From a checkpoint of a small masked image model: trained on Sentinel-2 satellite tiles (TerraMesh).
Rows from block 3 of the encoder of a small masked image model, named by matrix and row number. Rows with one number within an expert belong to one neuron, the router's apart. Each number is 128 + 24 x the weight over its row's rms, rounded and kept within 0 to 255. All counts start at 0. Numbers have three digits each.
Before each expert's rows are labels from the 100 images, of 14976, where the router gives the expert most weight on average: "top examples" is what is common among them. Only what is clearly more common there than usual is listed. The data: Sentinel-2 satellite tiles (TerraMesh).
# router: router (encoder.blocks.3.mlp.router.weight, 32x256, trained with AdamW), inputs 86-171
# up: expert up (encoder.blocks.3.mlp.up, 32x256x256), inputs 86-171
# down: expert down (encoder.blocks.3.mlp.down, 32x256x256, transposed), outputs 86-171

# expert 7
top examples: snow or ice
router.7:112111089089130137095147148099069151105084150127123140123142097120095111154150126138149139118099141190115108077127134133160074167136147124150165141119082124147112155130127133146105128124155136099098116169132121166114144146141140143134131140099144128156106117
up.0:104109144112146113104110112154139155122106098123133141117189088125099130128114100136116091115172182144129129145143139132143098162110173127140134090139140129149101133135135127133133121142154108124125161139136157171092136146130123100108095117110103154124141136
down.0:121107166134113142151142139139132109151156107138121133159126105103124145124104153119128129091098127108081125152122105152180096127092094142089114129160132115158164170120127137085141112118146124102105133094157144096156122133125100127156153132120097146117163154
up.1:119099146108114164105178159148123080136116081111104122083138078152131146152116151166150101105103144190133109086178137125123118119139141136075121158128151142130115117105157130129103148112137125112098094156147125113126105139180090163130118089140118155104134092
down.1:145106141148149123127132096089145090125098175146100116162171175138139112175101097120127117132149096106131092148126121151123089136097127148152066120079104106086146143118107122087143151166122092132172145113106101100128143124117143133125123145153073116135116141
up.2:150125169132135126121132118090137129125158128199134116121151080146069164093108117146184111145159098191135079158135124132117119144112151089132153194088144107123133115133141108128104149115145121109162125132112101131083109166157142087179143127124132151146132140
down.2:141145113158131112121175152112147079109105105144142145127119113097118158086161148173150115121144100091131157120137082166091115117145115129117160147139096154137149113155118162144097138119149124145118163154129146145109122131169119116147101108158141135127096146
up.3:068138117138190126119167137144131117101110120115107119108162114122105098112141106117114091097122180151144131157162186104094139118166039112129126091134146150101150107099163125170129156124126169128107122148155101100107133132155086156130154151117141160146093113
down.3:128151138101151107166105139147095086184117151180104132134179137144119155134168140135138127106134092136129064077116099172133118117112160140137141102131104162117107134143134132130102111156132090101125152135113143152130100157112114071140117136149057164110148135
up.4:153139117104118076098103143116117132116121113152104142143172113123148115093144146133167128142177149106090100084140145132143122094103146164126113132128170099130130175123109140127133153112113150116128192097149160095149105137133121106147155089125136122165153110
down.4:118108138132168116125122158133127109128135093111154116111159108140131120068109124129103149179147089098163143112117099114124162167165121072142133136108166110136111134091138115136086111127118133119146117173150103123150118134129114085128138114115151105130135154
up.5:133092192113136177162110080109100146152136176110167092138124122135143099147130147111165132158127126087106149149134165102141157145160084158112148151136123118135143135075138114130101146154118114063164133135111150165150124145096124131137110144103098136115125127
down.5:130106091144102114124102141152137143170158129114112108150127139093165100136143110127133090148147111127164133115149137128126156132148134167183154115122086092121111098133104099122073123127099154154108101137156105115113145141129121121155115137133117160119103127
up.6:156162124116134134082108136127108138124107140123090091127135106106132115111127161098166119120127114141134156085129212134174177126088143151098112118104118099093165151167114126122141128161131149090167152126155152144109167161195111115125112129151135148104130116
down.6:145146113154093103128103131128168144131109098155187082133137098164091173104117104107085088112192137080121150120140128131147165123126106144143121137137134159129096156160142111141136151128124138133139171115126152101138141123130141123120108155159092129080104155
up.7:117103160165148102157191154137111108083139139120128144134123097134121111147096044128134146113154157139110118089101115113112114155116136135157146116121143096106104110115087129125182105081135126143096108121114112113134125158135162128115099122126110113085176130
down.7:100147140140147125136127138135096177164104102135132112110085097151101135174155114131138162117098151125099138109116079154092163154116156159097157120123139135107146108144162126133125121170089132121099125103112114136127139150128159135107132120118102132146116140
up.8:116130097143121083141098139140089136132157132129165122151093164091136144142106162111157147162148112114135145109142151132120139086073149161129098108136140134069171119125114114107165096106102149119111163114113116133108140148135127132117133169156086111092063121
down.8:136127091129111083111112148070131123111125127116164127179117139116115137049140107131093120136170116119167113107110088135147084132087137115140130145129120107114138150133112122122113120085134155167124126149143104127093149140139139096174122105108152116125141108
up.9:104135114128159110132122090102142115116107147090141112117156109135156146108092167140102145121133120068139126119103091130153103105126122075141147161150137204128150141087146152176124082142131098130121085115103126130137121114134126101115153129155169139174160096
down.9:119090180143128128116148153193121110118077109129101168154143144098142140147122139116128130128143142086135141140157123103076107078145081118095116116153117160109120142136143177155136114115163158161158116152111135131144131150137131116155121082166097129130159132
up.10:147093147105152128143110090114113148133144149078123129141088144163147120146120165213141116120131095118114130165134117111137146140116135117128166141133126174129138113170144132106133130168097125138122118142103130119111116131109143138056159091139155106149152122
down.10:139137120128115113129134078139138158152112155156112128089103154095140137172125166096145100126152100126139120127132125112159084172175118104132113159112126121115186118105159136172128141128140141112122104112121088132128139151126102069144142102109134111137155101
up.11:130105142109126130096105134089144179112151121147124117123150141123117132133139139132143139102137127160162146096120131098169085134109142120153160143109154091129108139080159119122118116144141101113128159142143114164157123146088074117133122105129161126121131099
down.11:153105171180146161121115171141125106116097141177124182100114096148131098119155110124153106119155113164123134102116136134107143133150089128120118101110066136141139147102146143144109141123151110138115142143148128160113115111151126117119105103098104121100139097
up.12:092161129100105079101148139178125130135142102094138111174136149122151127119148107107123112127155131090146144123113143131127098135134118116148106125160126111133113140139110136105080117097130131101152123121119146085145125106124082097136138136071096107136112122
down.12:143119126137115141127127081159122121144119137085171145112178124111172146080155111126115173153100155105091117121101112117139119101123093086133150190108157123113094150142113159137193135054122133148110096121128195140156130137099112076120167084117133098086144119
up.13:080111137118144121140108114112145092125184137106110154104162126122132118141126091124152147130141162114122131085113137114132117091157087105128131125110133126110089154159125152137104143133155106149105104144139123144134127170149142114124061067184107172110090128
down.13:154127133124121123139142106110101174119119109130129112101121112165088162120134161117086143129153103153120161147143087128140140129086123157116112125122115080124143125103122077146140128082117095091133066128109116131173111135101144136131121127127117076139161120
up.14:128131093164093095128119122150197139169148115115148084129107146197112145127091126103132092134182148142154102130172131110112097111128163151139141153121113163125111170119104129115100135144165130103089163144143153119144147146156130147121129158139079112102126114
down.14:135142186134130123135170131146105060084158129116124128112133120127073085098153159103094128124108118137118164110101148149152127118121119148119139141114155114148123126145141119097118120108142117140137083104148160091076135103169085114129100120054147111124138152
up.15:145102106126108137108136131114125137132109076163067113108127092110175166128066067156158129121095120129129133155098146094130146158119137100100104084125126084120147134123149136084139102105123122141140095109132129139140113170143135149157143150121162130138086146
down.15:168125134156124082098116125129136115133090133117125138086169125123145139195168148147122132131109135129104113105114120095136133147154178081103153138128160123116148117115149104104141159102082116093113110140128126154127105107128125122103161119156114091143128096
up.16:106114108112125119113132127134114123099130124094138114141134115116098111094125095141089128128137118132141137104140176150136108141109114141144138130104157086128138068109152134119128124146124157090096094159148129132137104107130085135136073098140104105061144152
down.16:164139127082135148138149135134111142145130117106196107158126110169126130153122095104105119163088107093133148169123069134121145064148126150137125134119140094101156122086120111073158107132046097163153135111143166090165098075144123133132073103127139130121122155
up.17:158156180101118121102163127130099172132149148075121119165115124124085149117096125107156139075122112175151147112141173137152106084131151150093165159102119136090151096121138135099140068124178096101134088132146117139130158108120080108126120143090090123120128107
down.17:138135106136098119133142106168176118150117089130120097165131153106130113133139140128066134141099089129117131171158142188134157100127118153111116112094129139141089131134102131084129073108151121146154122151145137095165148129129145155106101100144134153104118117

# expert 4
top examples: snow or ice; main land cover: snow or ice
router.4:095146149116144108102138118132154161108132124162084123172170131126121116121126126087101088119131122154117134125134159145151115131148173150106182094130108167097080164113153094132173169121120121101113101151118110088130119157140098165152147163115135132123099151
up.0:119111102082142109125130132140142112113081117126134123154154119159139152123115171108120126071148142111127120092123137160148126123129171158115148119157121120148099096148111102090070131139181125114108152148091133131155073161174157108178115130114142136126116130
down.0:165136118099133145166130192136125115139136149097161144109091099153123112179145152092096139136125157116116143125145115125109112156104114160139106113115147131118109162165113157135136152124122122145121114084157114148114143099141127127111142124074139128133121127
up.1:118138117116118124134168186142107183173146132182085141099143134119129116119095126155111143110123126145090118113109135082138115134130142130132118097108119154160141133116180128137108106138109090131098160120165145171124091127140110168170127164161182136116114134
down.1:098129100168130144142132107085138124089088135112165089150120142122177158140138117151130150160105122141112106133124166187160101099142152108110131155105117147104113115136142146152161086099086125135134132153127111123127120134161154105155096098115130136137156111
up.2:106131140116099151096114123107126129126118078177145131106112178068131159095109092160136161152134159136141150141159096118106128151137183102125122087098130139120134115102105119143139171108109123174137150143154110160072123115132102157152134105125118127111121196
down.2:065127129143117122111140099127149109103108137180081126076116163145156118108156139127176073110144091107116122111178134104112153138134115129134133153128058156111138119125157138077087135112104125148125138146111165149179141128094130136146147148141138138110094176
up.3:139160135163091126113163139130134125139114129096105127134135069145156134134069081097107118170135082145141140142141116062139142148067104153099091102151095171139137133108131136097099139119118156139123140152180137138177111097162155103138125120104159131130170159
down.3:167165153116122148139144130092142160085159091125115167108178159160117133140139131135126111125144116125076136107127138134121098102169136113120109148121147127107118085127133126136128091165151116128120139120129105170160113148143100121112117084091152095136154130
up.4:102079132115144118148142151120132105108114131117144150121152172131146097077154131176122144098136181123128108088090125164133112127122094099133169157113103145107119110139092132126090174116155142100105124154096115131136118138128158100114118083157149096158133123
down.4:152142140124102108099144158131137180158106118118114166133119122132122124135110124107069159097154129119134143128118115116101141130147162137159099132145156107173128135129076133105153105131131072101098150153149135133093142151116094145119152110145128089120140110
up.5:145107158107191134148106128107126159145110154164109127130151115110121137079124173122127150147152105150121181131127148132144117131097117185139151136156122101076111150134117145142085156108108106147133192086182124133150118114117136105129165155116155120153100131
down.5:154084126149148092153138128137109120158118177149150116126109134131223146117086163080113121157105121159151108161136156156124099163108092136097120092132099161144131117157111133126131158146151123107139099123119132128109127153133133104155142169144116176104144156
up.6:154140125132123107135156131109117140145136129123166136085143125102096089109143181124136157134124122082132125127105103137153094163148132093141125120098152122115177119138067141101142138148131097100072107149140127156119116124134127130136155147138142111123117118
down.6:160123128114172094106130133145114128152109161079139146128138119118121123083077114138148164140128122140141188175111138148068144144125114130095123137117145099161140136181104144062130074163156172097152134133109093116081111113139150161136146127165118111107101143
up.7:123096131176171146115114108138127135104103139162091117113086122122078129198146152122142098134100136142158109118093115155109154086118130151129132162122101119119160121152098100161150150116111126136085106144125121144140128129116121129130133173103090129151122102
down.7:129139207127127109116119086135129102145174114126142066108118116156134103149106156153123097121128124140148079121134129170112190102131063077094110131167122107115125130111124129121131108133087101151124114164117108115156125077152144129107124110136123106166123102
up.8:101160167109132133147155128140114120130106155149111132121167152115134131164132116112114132098127167131141124145148095130142093093161113136108130078165115139125146149104137152098115182111127125116136109135106093136088117119131152131124112090096092087098190126
down.8:127139153106123124087126145172099127113109122082136133123148091138120148122121139157098130122170164072071129122114116124141199162144139121156127099105116166130118106161153137132128142166175157093148119143096146145158087117098112106146146158130116088132134116
up.9:107135149119106128104137151148093117136126168167145119108135131138156099112131119104133128142112119060145153139146130141161086168151145129111122175121069125108080135101107112145063097167143147154132148121126119142140107122132152081122124113163137136153141134
down.9:136149142129144132132110167164129078086106117140162144161110115125097130142118143127137126096150129093149078126124123106080163099151108164130164182170164167161158170130111140107117125126119149107124147105129107139140154141162119171124096158115094131152103134
up.10:139122159119123120123094116095139110145157131130114089146150097148192134135169158171155133156113130142096098090101145116124115189152126101149112124125122118136117126161103130075171117133133150120101122149130124101182151123104150111130160154095142131096109110
down.10:137140174102135126095135109130110137125080137120122109139137105091092123126116131159127136150128146133157150123129050126122115086134093115125124174154172109125110149127132175127146134127156145122116128138106108137103099086103120156156141124152096101183143124
up.11:094070126110152121135132140130135085160118182144148137129188141114130112111116158101136093145085116104144165126092139129151099125097087108091114142106142113070120079140120155130090182145125143187142141095129096131172127139140105120113157106114134142119085135
down.11:133141124151127169100128141148165126144117135147151151143146114118124147147121115079083116093086131114078108154117097078130122110116127096129114131187115120151152205104153107127122078108146125131144116133092130145172126168114128099144142177159141113167096154
up.12:137107125125157128113086172126157119101134104135186151140146096148144204145143123106095087105156140142146134132146121140126178104119120125146130125115118157152142095137115149092134108152099141184125133125136158129135123136159114066136130114121173141113112096
down.12:155093136112121118114104132123154138147147108172152137145149182095119116108114132098126096122160130135132120173134152125199100116147145095126135149106113133118111111106055134124150089144127119147113144131143103139134119115109141109123134111119128105107105114
up.13:155119123147093139134118125106126072118146118126128106127113137168197122108130118127105160115121159102118106137157168088143128152142105105113118147121083121143122131177143119143105132114114123129122133094167129089192138135127162157154099165155185164141119150
down.13:135141121151163111110139130159139118122100103186149128106148160106086142074120131154143152105119098104164120120142078183151090117122146106145137175130142132104108069073084129149103131128133150179122158115131152136076133126095110124111092123093110126168147143
up.14:168107137107140129114141126127175149084141093146128124123104121109067144148091148152160108129116150146147124082147134130120094111092196150132158137091100104144084179099141103150150164109096147089101115090116156104143118087175143146100112135126100132148125136
down.14:127128144125153155150088130147150076138152101117114129146139062133129099116160150140157160127155101164128090133088127155146114137134107141123160128127142147150127135148095148096115147182141137129130151066140127142140140111137096119149132133143125102084112109
up.15:141163094151147124154119093125164140160142116115116124113106124134150148130180141103132095132150111116124162167186159112071099089133121090118138139145122168075142169126152077156115136105124104137106104154104129113134152148112117126106128138142126128134136149
down.15:117170124119075102132129115156078139114126171100068118133134119124137097181122171145120107154141121133114106143129170124111122111126099083127146130194107111140146134160105131156117088119145154178136139112084074107123123119116151098122139134105143130150122092
up.16:118118121154130093138089115094127153109146133096123147153136126120160119128151101080076116120162143143163118114092173126116092115138159119159107140155137097089114128160100109158148127140131109125089119146179109140126147142116117141130143143142102126131111099
down.16:139125075149097100138120123126156135094119139130104127177147113149061136158105119118120126123118105122091122151094113097149128117117084138114118111157108152141159143157089145106137157120127119129103133116110148099111145106161107122138142139142112150114129170
up.17:110120131109126111152132115134120162150132113114138143151111111154172130126111132132134131135123137114156138159166089149117149101150114193142130065144154144154105128134169088154110113085102072096108139114104156095103118146128121130152134149102105145168120163
down.17:143153136133137120175130142096108157111138152097146098131096106130145105093106156111097113203164139135149157113126102160151165160125162135143114130145139069121115097115111153132113118155086124084118163127117160132116142124115150124110105129128123120134155071

# expert 13
top examples: main land cover: water
router.13:142127087126139092136124100114149103100108122109100092127116115173155119131144133122142135128117180141162094131107142108124140137123153169106124088114162124112115131152112149131175113142098142136150072150123107136126124121125131118175158163161138142112129135
up.0:151125104108115112156132119129112141158145149168126095128163073094149156100122117145151109144165145131127103113130087122146116083155134128143136115147104104164131098112107132117126110149110089163143140101153113154159089130094154121113117182131117114104131162
down.0:145106132150126129125129093106150091107101163202114124136112130149125131131118142138174099065095139103138126163118107152136146098097092154130140164166143124130098168101160116155100152107094122123113148098145151109122116103168147121172146125137161118123130137
up.1:112122117111123113108095180096108140142110141142147150111165138133121110146142172121186119121132170119126118116146088147179110123131135176090124100162120103172154132098106089156142088156150132144116115132147147130137103125187151120152151132148118139131130109
down.1:161174135125139092117148118101125182183102133128112121185146109098111146106115106161120118108107107099149126095156119123134132093117151129137144152134119119143138114152117144138123095118096137106125114144139166061139146102094134085141114139148103135132157121
up.2:131112094152114156125126160125156153149151100104139154150141191106104145163096123095148160131125121092186165108150159092141136113122104150109135141121091157128151125125105133150121089107154145137120126133140139108149106151120125104122123129156118172135109175
down.2:083118125129120162125131120116132142125132157151135119171151090095086114154094117096111154106125078134138140195149090142139128189145145120130122149100154115144063148131101167142144133126129128104106141116124131134139175134109069140102164114143109133108117149
up.3:119122139152114151089102136131143110108147092129136141088142056127148119151073093103129092072153154124147138104098103088144110102119174149170098125140098135133136161132098144139104113128144133142137122117150125083114112143128088101136113110156145154148163140
down.3:195121133103127133136101131129140116122116131096113113147139109105163108103104126132126116134118162133153120098162107131161125111165106133126126149125151093159153163115098160118148125106156112078089103177139128142133076129119106164149115133107147148124157102
up.4:167153125115091085132162108153094124150145047141110116134137132115136121141102139130152124122101120052140142122124146103141153105154181097167099169165121144121164132135194142147114103110132143117089114119075182166125149128123090134149148162138124183142103151
down.4:068147114128124112121148142120128126126147184157172132122159134127119128104195163108111115115143137121104129143131133136128136138106154143120113138114124136117140151117100122115169141125166152145136189136128122145142118133150150087173123149103137127137142123
up.5:092110119133132091164151099127148127115092154143099079144152121140181124148141108126102111118128108164148118118117155054125120099161164129174108167135134138167106136133122125167140129135094143117108119091125135133135129114134109127109167122163117143145183113
down.5:117151104123141086073119143202111165123112203095154135104143116145107123108167143087143135136132148145137114079152106143125099132115132141161167157075162138135132123117122165101142121080105117114120109127132141105129069155110177109141125128161139119126085124
up.6:169140138136140090127121124134122130131137162158103132126163150162133128083119114135181134110071171156101109163177082123118112105146146119114115134064118112107129123128117101157120113168141138158077120166136063176078107117146158161113155116111105172136153141
down.6:166098143149151167123102127144128137191130109099154118113127128181147158117151135118085118145092122129152113150136164148128129125176143112120115172139083120128103094155090114122084133163135171094116110175106122116132131139140110118159085131121083096135116138
up.7:131142100206141144182136118121149161140132118138153139137109131120174114152104129122120109096169129095085117138092137120157116149121128165103153098095126142145153113131167098107155173114130110138138122093158129144137104127099124145151107128138138115114141126
down.7:090124152113105139110150138125116159107114131159154114134190098146145162134144130130168079121123133121078127087110151182150154133116127096096169169181121142120164143115156111145129160162180117105118087133130131126107109173111158116095100139153120116108166073
up.8:142145119107111108164109154125150110091177143112063164133138180053127115109124132102112125181128135127111136174146126185123091131156100109130117116111165096123114149145078128110168116141143097119148139146094110149115126113085114093139156117123112105171148133
down.8:096070173117137122100146098122109152117083100133147113100083148143167138094108129144095099148152128134135151152141122132124157161103098096142098111129122189108105119130131165125138147163083122069126158152116168102107153092117165134080097133124145148140126114
up.9:122161104168099073118131134124126129135113084145110129136152111151118129152123148132142125164173148119147124138095132101134158083157170138130157172135120145116171142139108137161113131147139124093099110137107156191121127123106166080119124149166104124124105125
down.9:157184066119092138155115139119142131166147120159146164133129122171100149156175132115104108167141130151122112111110069118106131123180128122116169127161162118142126099120106101166136107142116141131147175124097166153085148167106125095115132097099169144119097130
up.10:138109136089159164130131162122127123123121112161139161130110175125118079117083133122139103092106121123122162152159109142147080156130126100120131121113080108126155109108095106102133142131115082112145128109148120112114114145176082147115100175135161107194126108
down.10:140140111136123146130157093138147122120144075123125134109147134138117117129138179141147139072119122136126141125129140118104171115074144147068116139105102118070167131136139127119132117139133166101135109088095122123160147113112122160142154098137106192105163088
up.11:143119124150120149117146155146098110111130091103134147136170078119108180125119104095130115103077148128156147150131151142125103150091159094139115112122124122114139128177109126158099106102111114122135121137125156156114141127160112131150128145090113154129133125
down.11:123133157163122138112110136143105145117100140114106127095103129119138153135137145147107135171143130097140127130108143143124138174182171162112150121134110120131101095113136145143107158154186115119135141159163145121120073097109123111134143132115096123161122148
up.12:124147103196131159134151121141160096148146119111135128131153091129117149147138135099127145138111110131144144148113156151078151127152140173109105163119131170137132141129144134159157102130082071151151138130170128096156133106145146141105168116140139119099082163
down.12:133116088142110130164141138081105077135111128132141153097139092101133129151139134162175120138108106158130079141165089158084108138138130120131140150190075127121125131145091107089135148106154135148111131145134137106094211171114101166128128130157093111145162113
up.13:159149130111135136112128121142063136116095123162121146121136143153136085164134131127134137075141134166126110137157133117121100132095129120120134145136091126139150120165153132109076142130142137092110121165156126142121128121180118144121141136133153115163121095
down.13:129115127136118063113112153147141151127159124168104128107146098124138118130121198121121122135109152147144086087109111101103133094086140124123161112136121098101159146136138148131098137141150152191118142090072107105109134158100099108089134117170169132102136143
up.14:131116109150126133182119151117147158131111165170114140109069077131115137117115110126099141141113166110128124103137105170151083093134123095144159127107109154096122120104176132112138138146120109172161101135086071125160113136191112133115085103106129118138146151
down.14:154101142103087154153122116122099092124134119080141132092082095139101141150075132144136121128129142098104160126112117139113171127076115144132129146148111075149145121094116147136125101066151123094123111119142102150126086085151134151147065147129118127127146146
up.15:104141185101166167156141127128121162135100147112113118136122111106092114180137094108129130138067156116075119165116161138075132171125144144144118140156108103130132131146098153110113150108141131130106100150135131105106098112116125114128148132117136035136100101
down.15:123121139111131127102093056159154121092108102113130141127098124156161129165106144152159121115111113168120139093144120118164166177120128143103131096119159129129145126150133117129124136145131140169127139116114117155117201122115131122163112141098140172112115105
up.16:088146151143129104132128131101175116132094144114104130146132145111129150060108119131147122155121133113139163149144156155111063116148156091140104157090129165112104121199105099108120146095092175151090115156097092150125107109108114101147115135095112100133166134
down.16:120080111131142157172121098134132112148145131187201109132125123143118132145118139137122110136094149152168131110141161107178165125148114130116125069163168157118115124133083154175138150132115167109160128110161190151096104111121133154135109098116086147138085156
up.17:110116132142121169143141114113157102083131086090119142158150148102138098137129115124152109087136149145080084104118154140161125131144162101114124121120166137104115108149109119127100110137143124124133177141138127100135145143180114160134082109158160099175147151
down.17:138142140123142136125118154140120122111073128087139118093136085155130121118088180088119104122100126101095151102120104106121171175079080150097109169156149128120167102105145163140121149129174115092120151177102113127148108161103104123132105119133109113118103141

# expert 2
top examples: clouds; main land cover: water
router.2:150147130150118119122127141147148136160133125107113124144131152095132132087133121143126162151100122129116152142091174145165105171127150144109140141085117170115115149165109114132117105118101163137088092169168135146150132157132132144170155108115151129113147118
up.8:122165140124125141085117134108108158142149110148116135049097098109132170158160115127134144103128093107147100160157120105124118133127130135166154104126118154095162123157121093131099087100111155132135067111128142130120181182153099110115107168092094134127098149
down.8:152115116132145128116112072166128090126157103126126134165113132108161126164141154134132128168147126129143151104087105158151117141094131115098124153081094106154158101091167112113156094121115161115110103121119094115113149107184168075116122110127128124120129152
up.9:129144155120154172142146155119174129107120068116143123118128171136170126142136079125120151064110131155142199132107142148101116149094152172109127140135085144140093126175091120102165156138118093103120110148157136136137157108138100151116132071133109145139130122
down.9:142112160126162164116129103134142070122113147106113078129119108167157129122142109133128124139152147134127110138132149142127179165134068155108088102112138096093115102143103133146116138169152119120129133113149145140142113151122142161099116132101089135141132133
up.10:133124130152134138104104134143153116149161110111113146151121131151148126094147117140121090130144119102148159135185104144132163131124127131128147153116164163126101129127162095136134106133165145133126123112129112095109154133099082148098112125116155152125093116
down.10:093114093118111101128152142113133161126116079178150087178167130119139139165087144120148133151137099149117077134099129127144115124119170138138107145128112109136144101117081164091182129132055146114125128119137157117103153122126116137132132110113077092128131149
up.11:108131117193121121165137127135136104165104150095168111131152123101134132126136105166114152123158076091161128142173125162136138119098149087164130166102130144133088131162115106118152153120155104101110090144118165116132107124081165131145187118101113173136209122
down.11:106144148135091105112111139132122111113110081098128125121143132119129123142086158130120107137140133117132143094082144129146186136100102132121101147157113147143130155160139145148172116147119158193136126109122137146155126126111158101136129086106144114123088121
up.12:095115157085080121130137146113112136169086107126166150114110171109156124131107098133116167105146119080135154150091107138165144152085129121156143099136095158164101158128121104114134082134134131117128146134103110151174129132109166122121097086146151127137125131
down.12:197135159100122119150130088121140146154114137110129140128124163143173128159098122108157125135127115134101129137155122092135112093164097152117144119180132138092125140153109110129088153102167103106187119134106105140149163159148130133139135134122113108126112155
up.13:164156170132136129103097132095093108110145157104103102146087146117158120132148134142111147123175131122117141108119120116117082114118091070124115149102147137106156100157097099109122154126132126151118138138101088158107131122126160141071116127129121101125147105
down.13:111115094142106145181127118123146128164098152158096122128081139120147073137129147100119115149147155134130093128152139096120113124127093090108136155123114116132156119155094135128151113105105121104165155153147129109136115149096151130111116106112115100120171104
up.14:106169111127139148119118129115138129099107136157105147105091160169101122151080141155171098137159128167138157115132122122130061111113172165108123115171129134099119131092112126131133148110127159164110085107110158137144101124134142121132185153179150098165137140
down.14:105172102136127075127102130120092104127127166097121101121160165113084112117141146149112118092133149142099110088134144133131137157054145132161118114153101121099145143136123155118132121110142131103107174106139152138113093109144154106121149159134108149159113099
up.15:139067087103110170123195124132139106094190121134143155141078118101092144136141128122131155165131125116134159123126148141141181163127147113134151134136112143106134163096148123131161127119086095091147129152168144139108125125140086153136106093124120105125117115
down.15:096135140169107157146154143146165138149165119114111135170118124128143149147105100120100137170109121061104143149112198125133106125106166157151147094146110164116139130106169141132140127150115133118130141142121128110129164083090139143103116130096118100179130160
up.16:128137125147104147138144133133132120151178136106113113104118108080148129143115142102125133156112112086096130155123139097117139111188170123122172142107085114095100163140174166147120100119087138186140110117127133112104115127154111147139162132130144153126125109
down.16:142092081131096129149123143135129112114155105150101151129155154134130156141129166155145094108143085133111131118141167158132166118142154130129153166125125130146156148100117109141132115134110169121137136111166109129142121117124137105136104125140153139127109130
up.17:113099129133136121108135105149117145131113150178094098128138107133119157156116155072136130126152125118127132162189136125108097124149121119152133161156132152150105130161128095119112157083126132135126136104156119155158113087121137113122117166151130127123105106
down.17:119134131093114097135114109152142113124141131146104122104117106123108142130141151133118137150100124146141165115121161148117122103135125113125128150121111157174153125128087141131112124134133128172104117184120140128155077109129078128121113153113169098106103106
up.18:105161081121167144098128110098129110129101108135093129109131150117107094137119102094093174113112128096173124112115095134118144107113133129168124121142115101120121082082127147127115091122069134092117134136157128142131155131179124093136173119139110122134146123
down.18:106129136168132116127142173157161082075143104123148134154142128157112089143148102140070145086152121135117111101136102107127127100140101132137147163136134160174124118164113111141153149112110112127101158143128118125188146115128109094169129060115140129134140084
up.19:132106102120136126183146173056143103062155129152124104139121128091159159140136134123126127148129155175136128102148200209113086128129149140127127143133123131131141105134110123132105121123125152110182083123134107189150149151115107151103113116129085169141121134
down.19:125126101136109170180109100168140128140126125153135107143126121170146138139144118117162125148126124126142099154156124160077141156104101108107100118083128066126126118128163121154123141131164101109131161141112144191112128096126143113140095114122120157088122118
up.20:097110110127185154119142164124135113113139187130146145106123130118078129142142121141125141124128105115136147128145126172101121167142143127113128102107107109137135136103124092143139156138120114107098143159112121098143157109129118102122120122120124159094150121
down.20:139124154121133119114168088127128115144136129120114161119115133068132137130179101113168129120142116143099132157154134134119133089108096132128167092143129155106130137114118129114116136141145137128109108155105147125119094149154167115154123116159142134107127151
up.21:166140153151133158091092162120117105139122139136129109099094180153149102098109100137136114124114119114142125109087111144171179106092102094143110105119099147070133122131116119154125106112108119086147128140122155179083160174095157081082118110159167101113088117
down.21:115123094131144120127127121119129140136134135143120134159091144118166079106115160131090143091192109142107080138159131173173093138139152195123138157121114154108091130163106171122155132146095098103136153165143167124107147112099129113115123092114084126122152097
up.22:098093106101142111125139110125138139143138125116130122171117119117118099105159122105150109120112097067116157126102135124155186126110155096137141134107091169125095127101148123147164137138100147102077118150151134124109130139130127162109112144103114122090115159
down.22:139134192124141116140133154097119093130155084116145136160129133094110166146117147145097110149110166137130124121098119106156132077135128121145062144124131163143108123151123143104135128162106151151139123105118138091178181139155154139110189124102131107145141165
up.23:124133143147156112109119097107152131132143088109187111118137163120134108130101115156088103098162103118129131139131133147167118122093105100123150129111117097132150129091120153104145172133104103171126129128102089158112137142137155107126114182104147106121140120
down.23:129157167139117139141156152135123110155142160130098104166109110111151101112110112109134153094113138121115113135130144060147120117152106102120112103130170121110152092111113124176131136108097146126126154104133171097146124123152153134101142152130094093079112141
up.24:129144120156090114118162144105089178094125163147062146148127158114173095124106149106136150130123157162114088129148124154105097115121124126087157148102129196137104169158129117132096163105156119067138112145137116113136083105110136133116141075147101135126106084
down.24:129161115158107150110155108138128178113147150154150154115117131078164135109105127088138101137140149172118106109144171129098113110132126109097142145128108113092123141150129111147116136132155102173120130171166134170141100131117155115142105148135127110098114109
up.25:155130124109099125114142102117117114131130152119130154171137145123120122103135100152181164112142152110121160119181154139165158085131130157131146155109139111095088148144110145089119142110109140106150113127147142102126103091169146075088150138134130109109116161
down.25:154114160121122130133133112096141129162123115117120137155142141104125120099094107141078126156111124164134110083126079104106141109146132159150118117144131150171169132124137139190148151123114172089123097152125150123124187153075098148170158122141100143130126137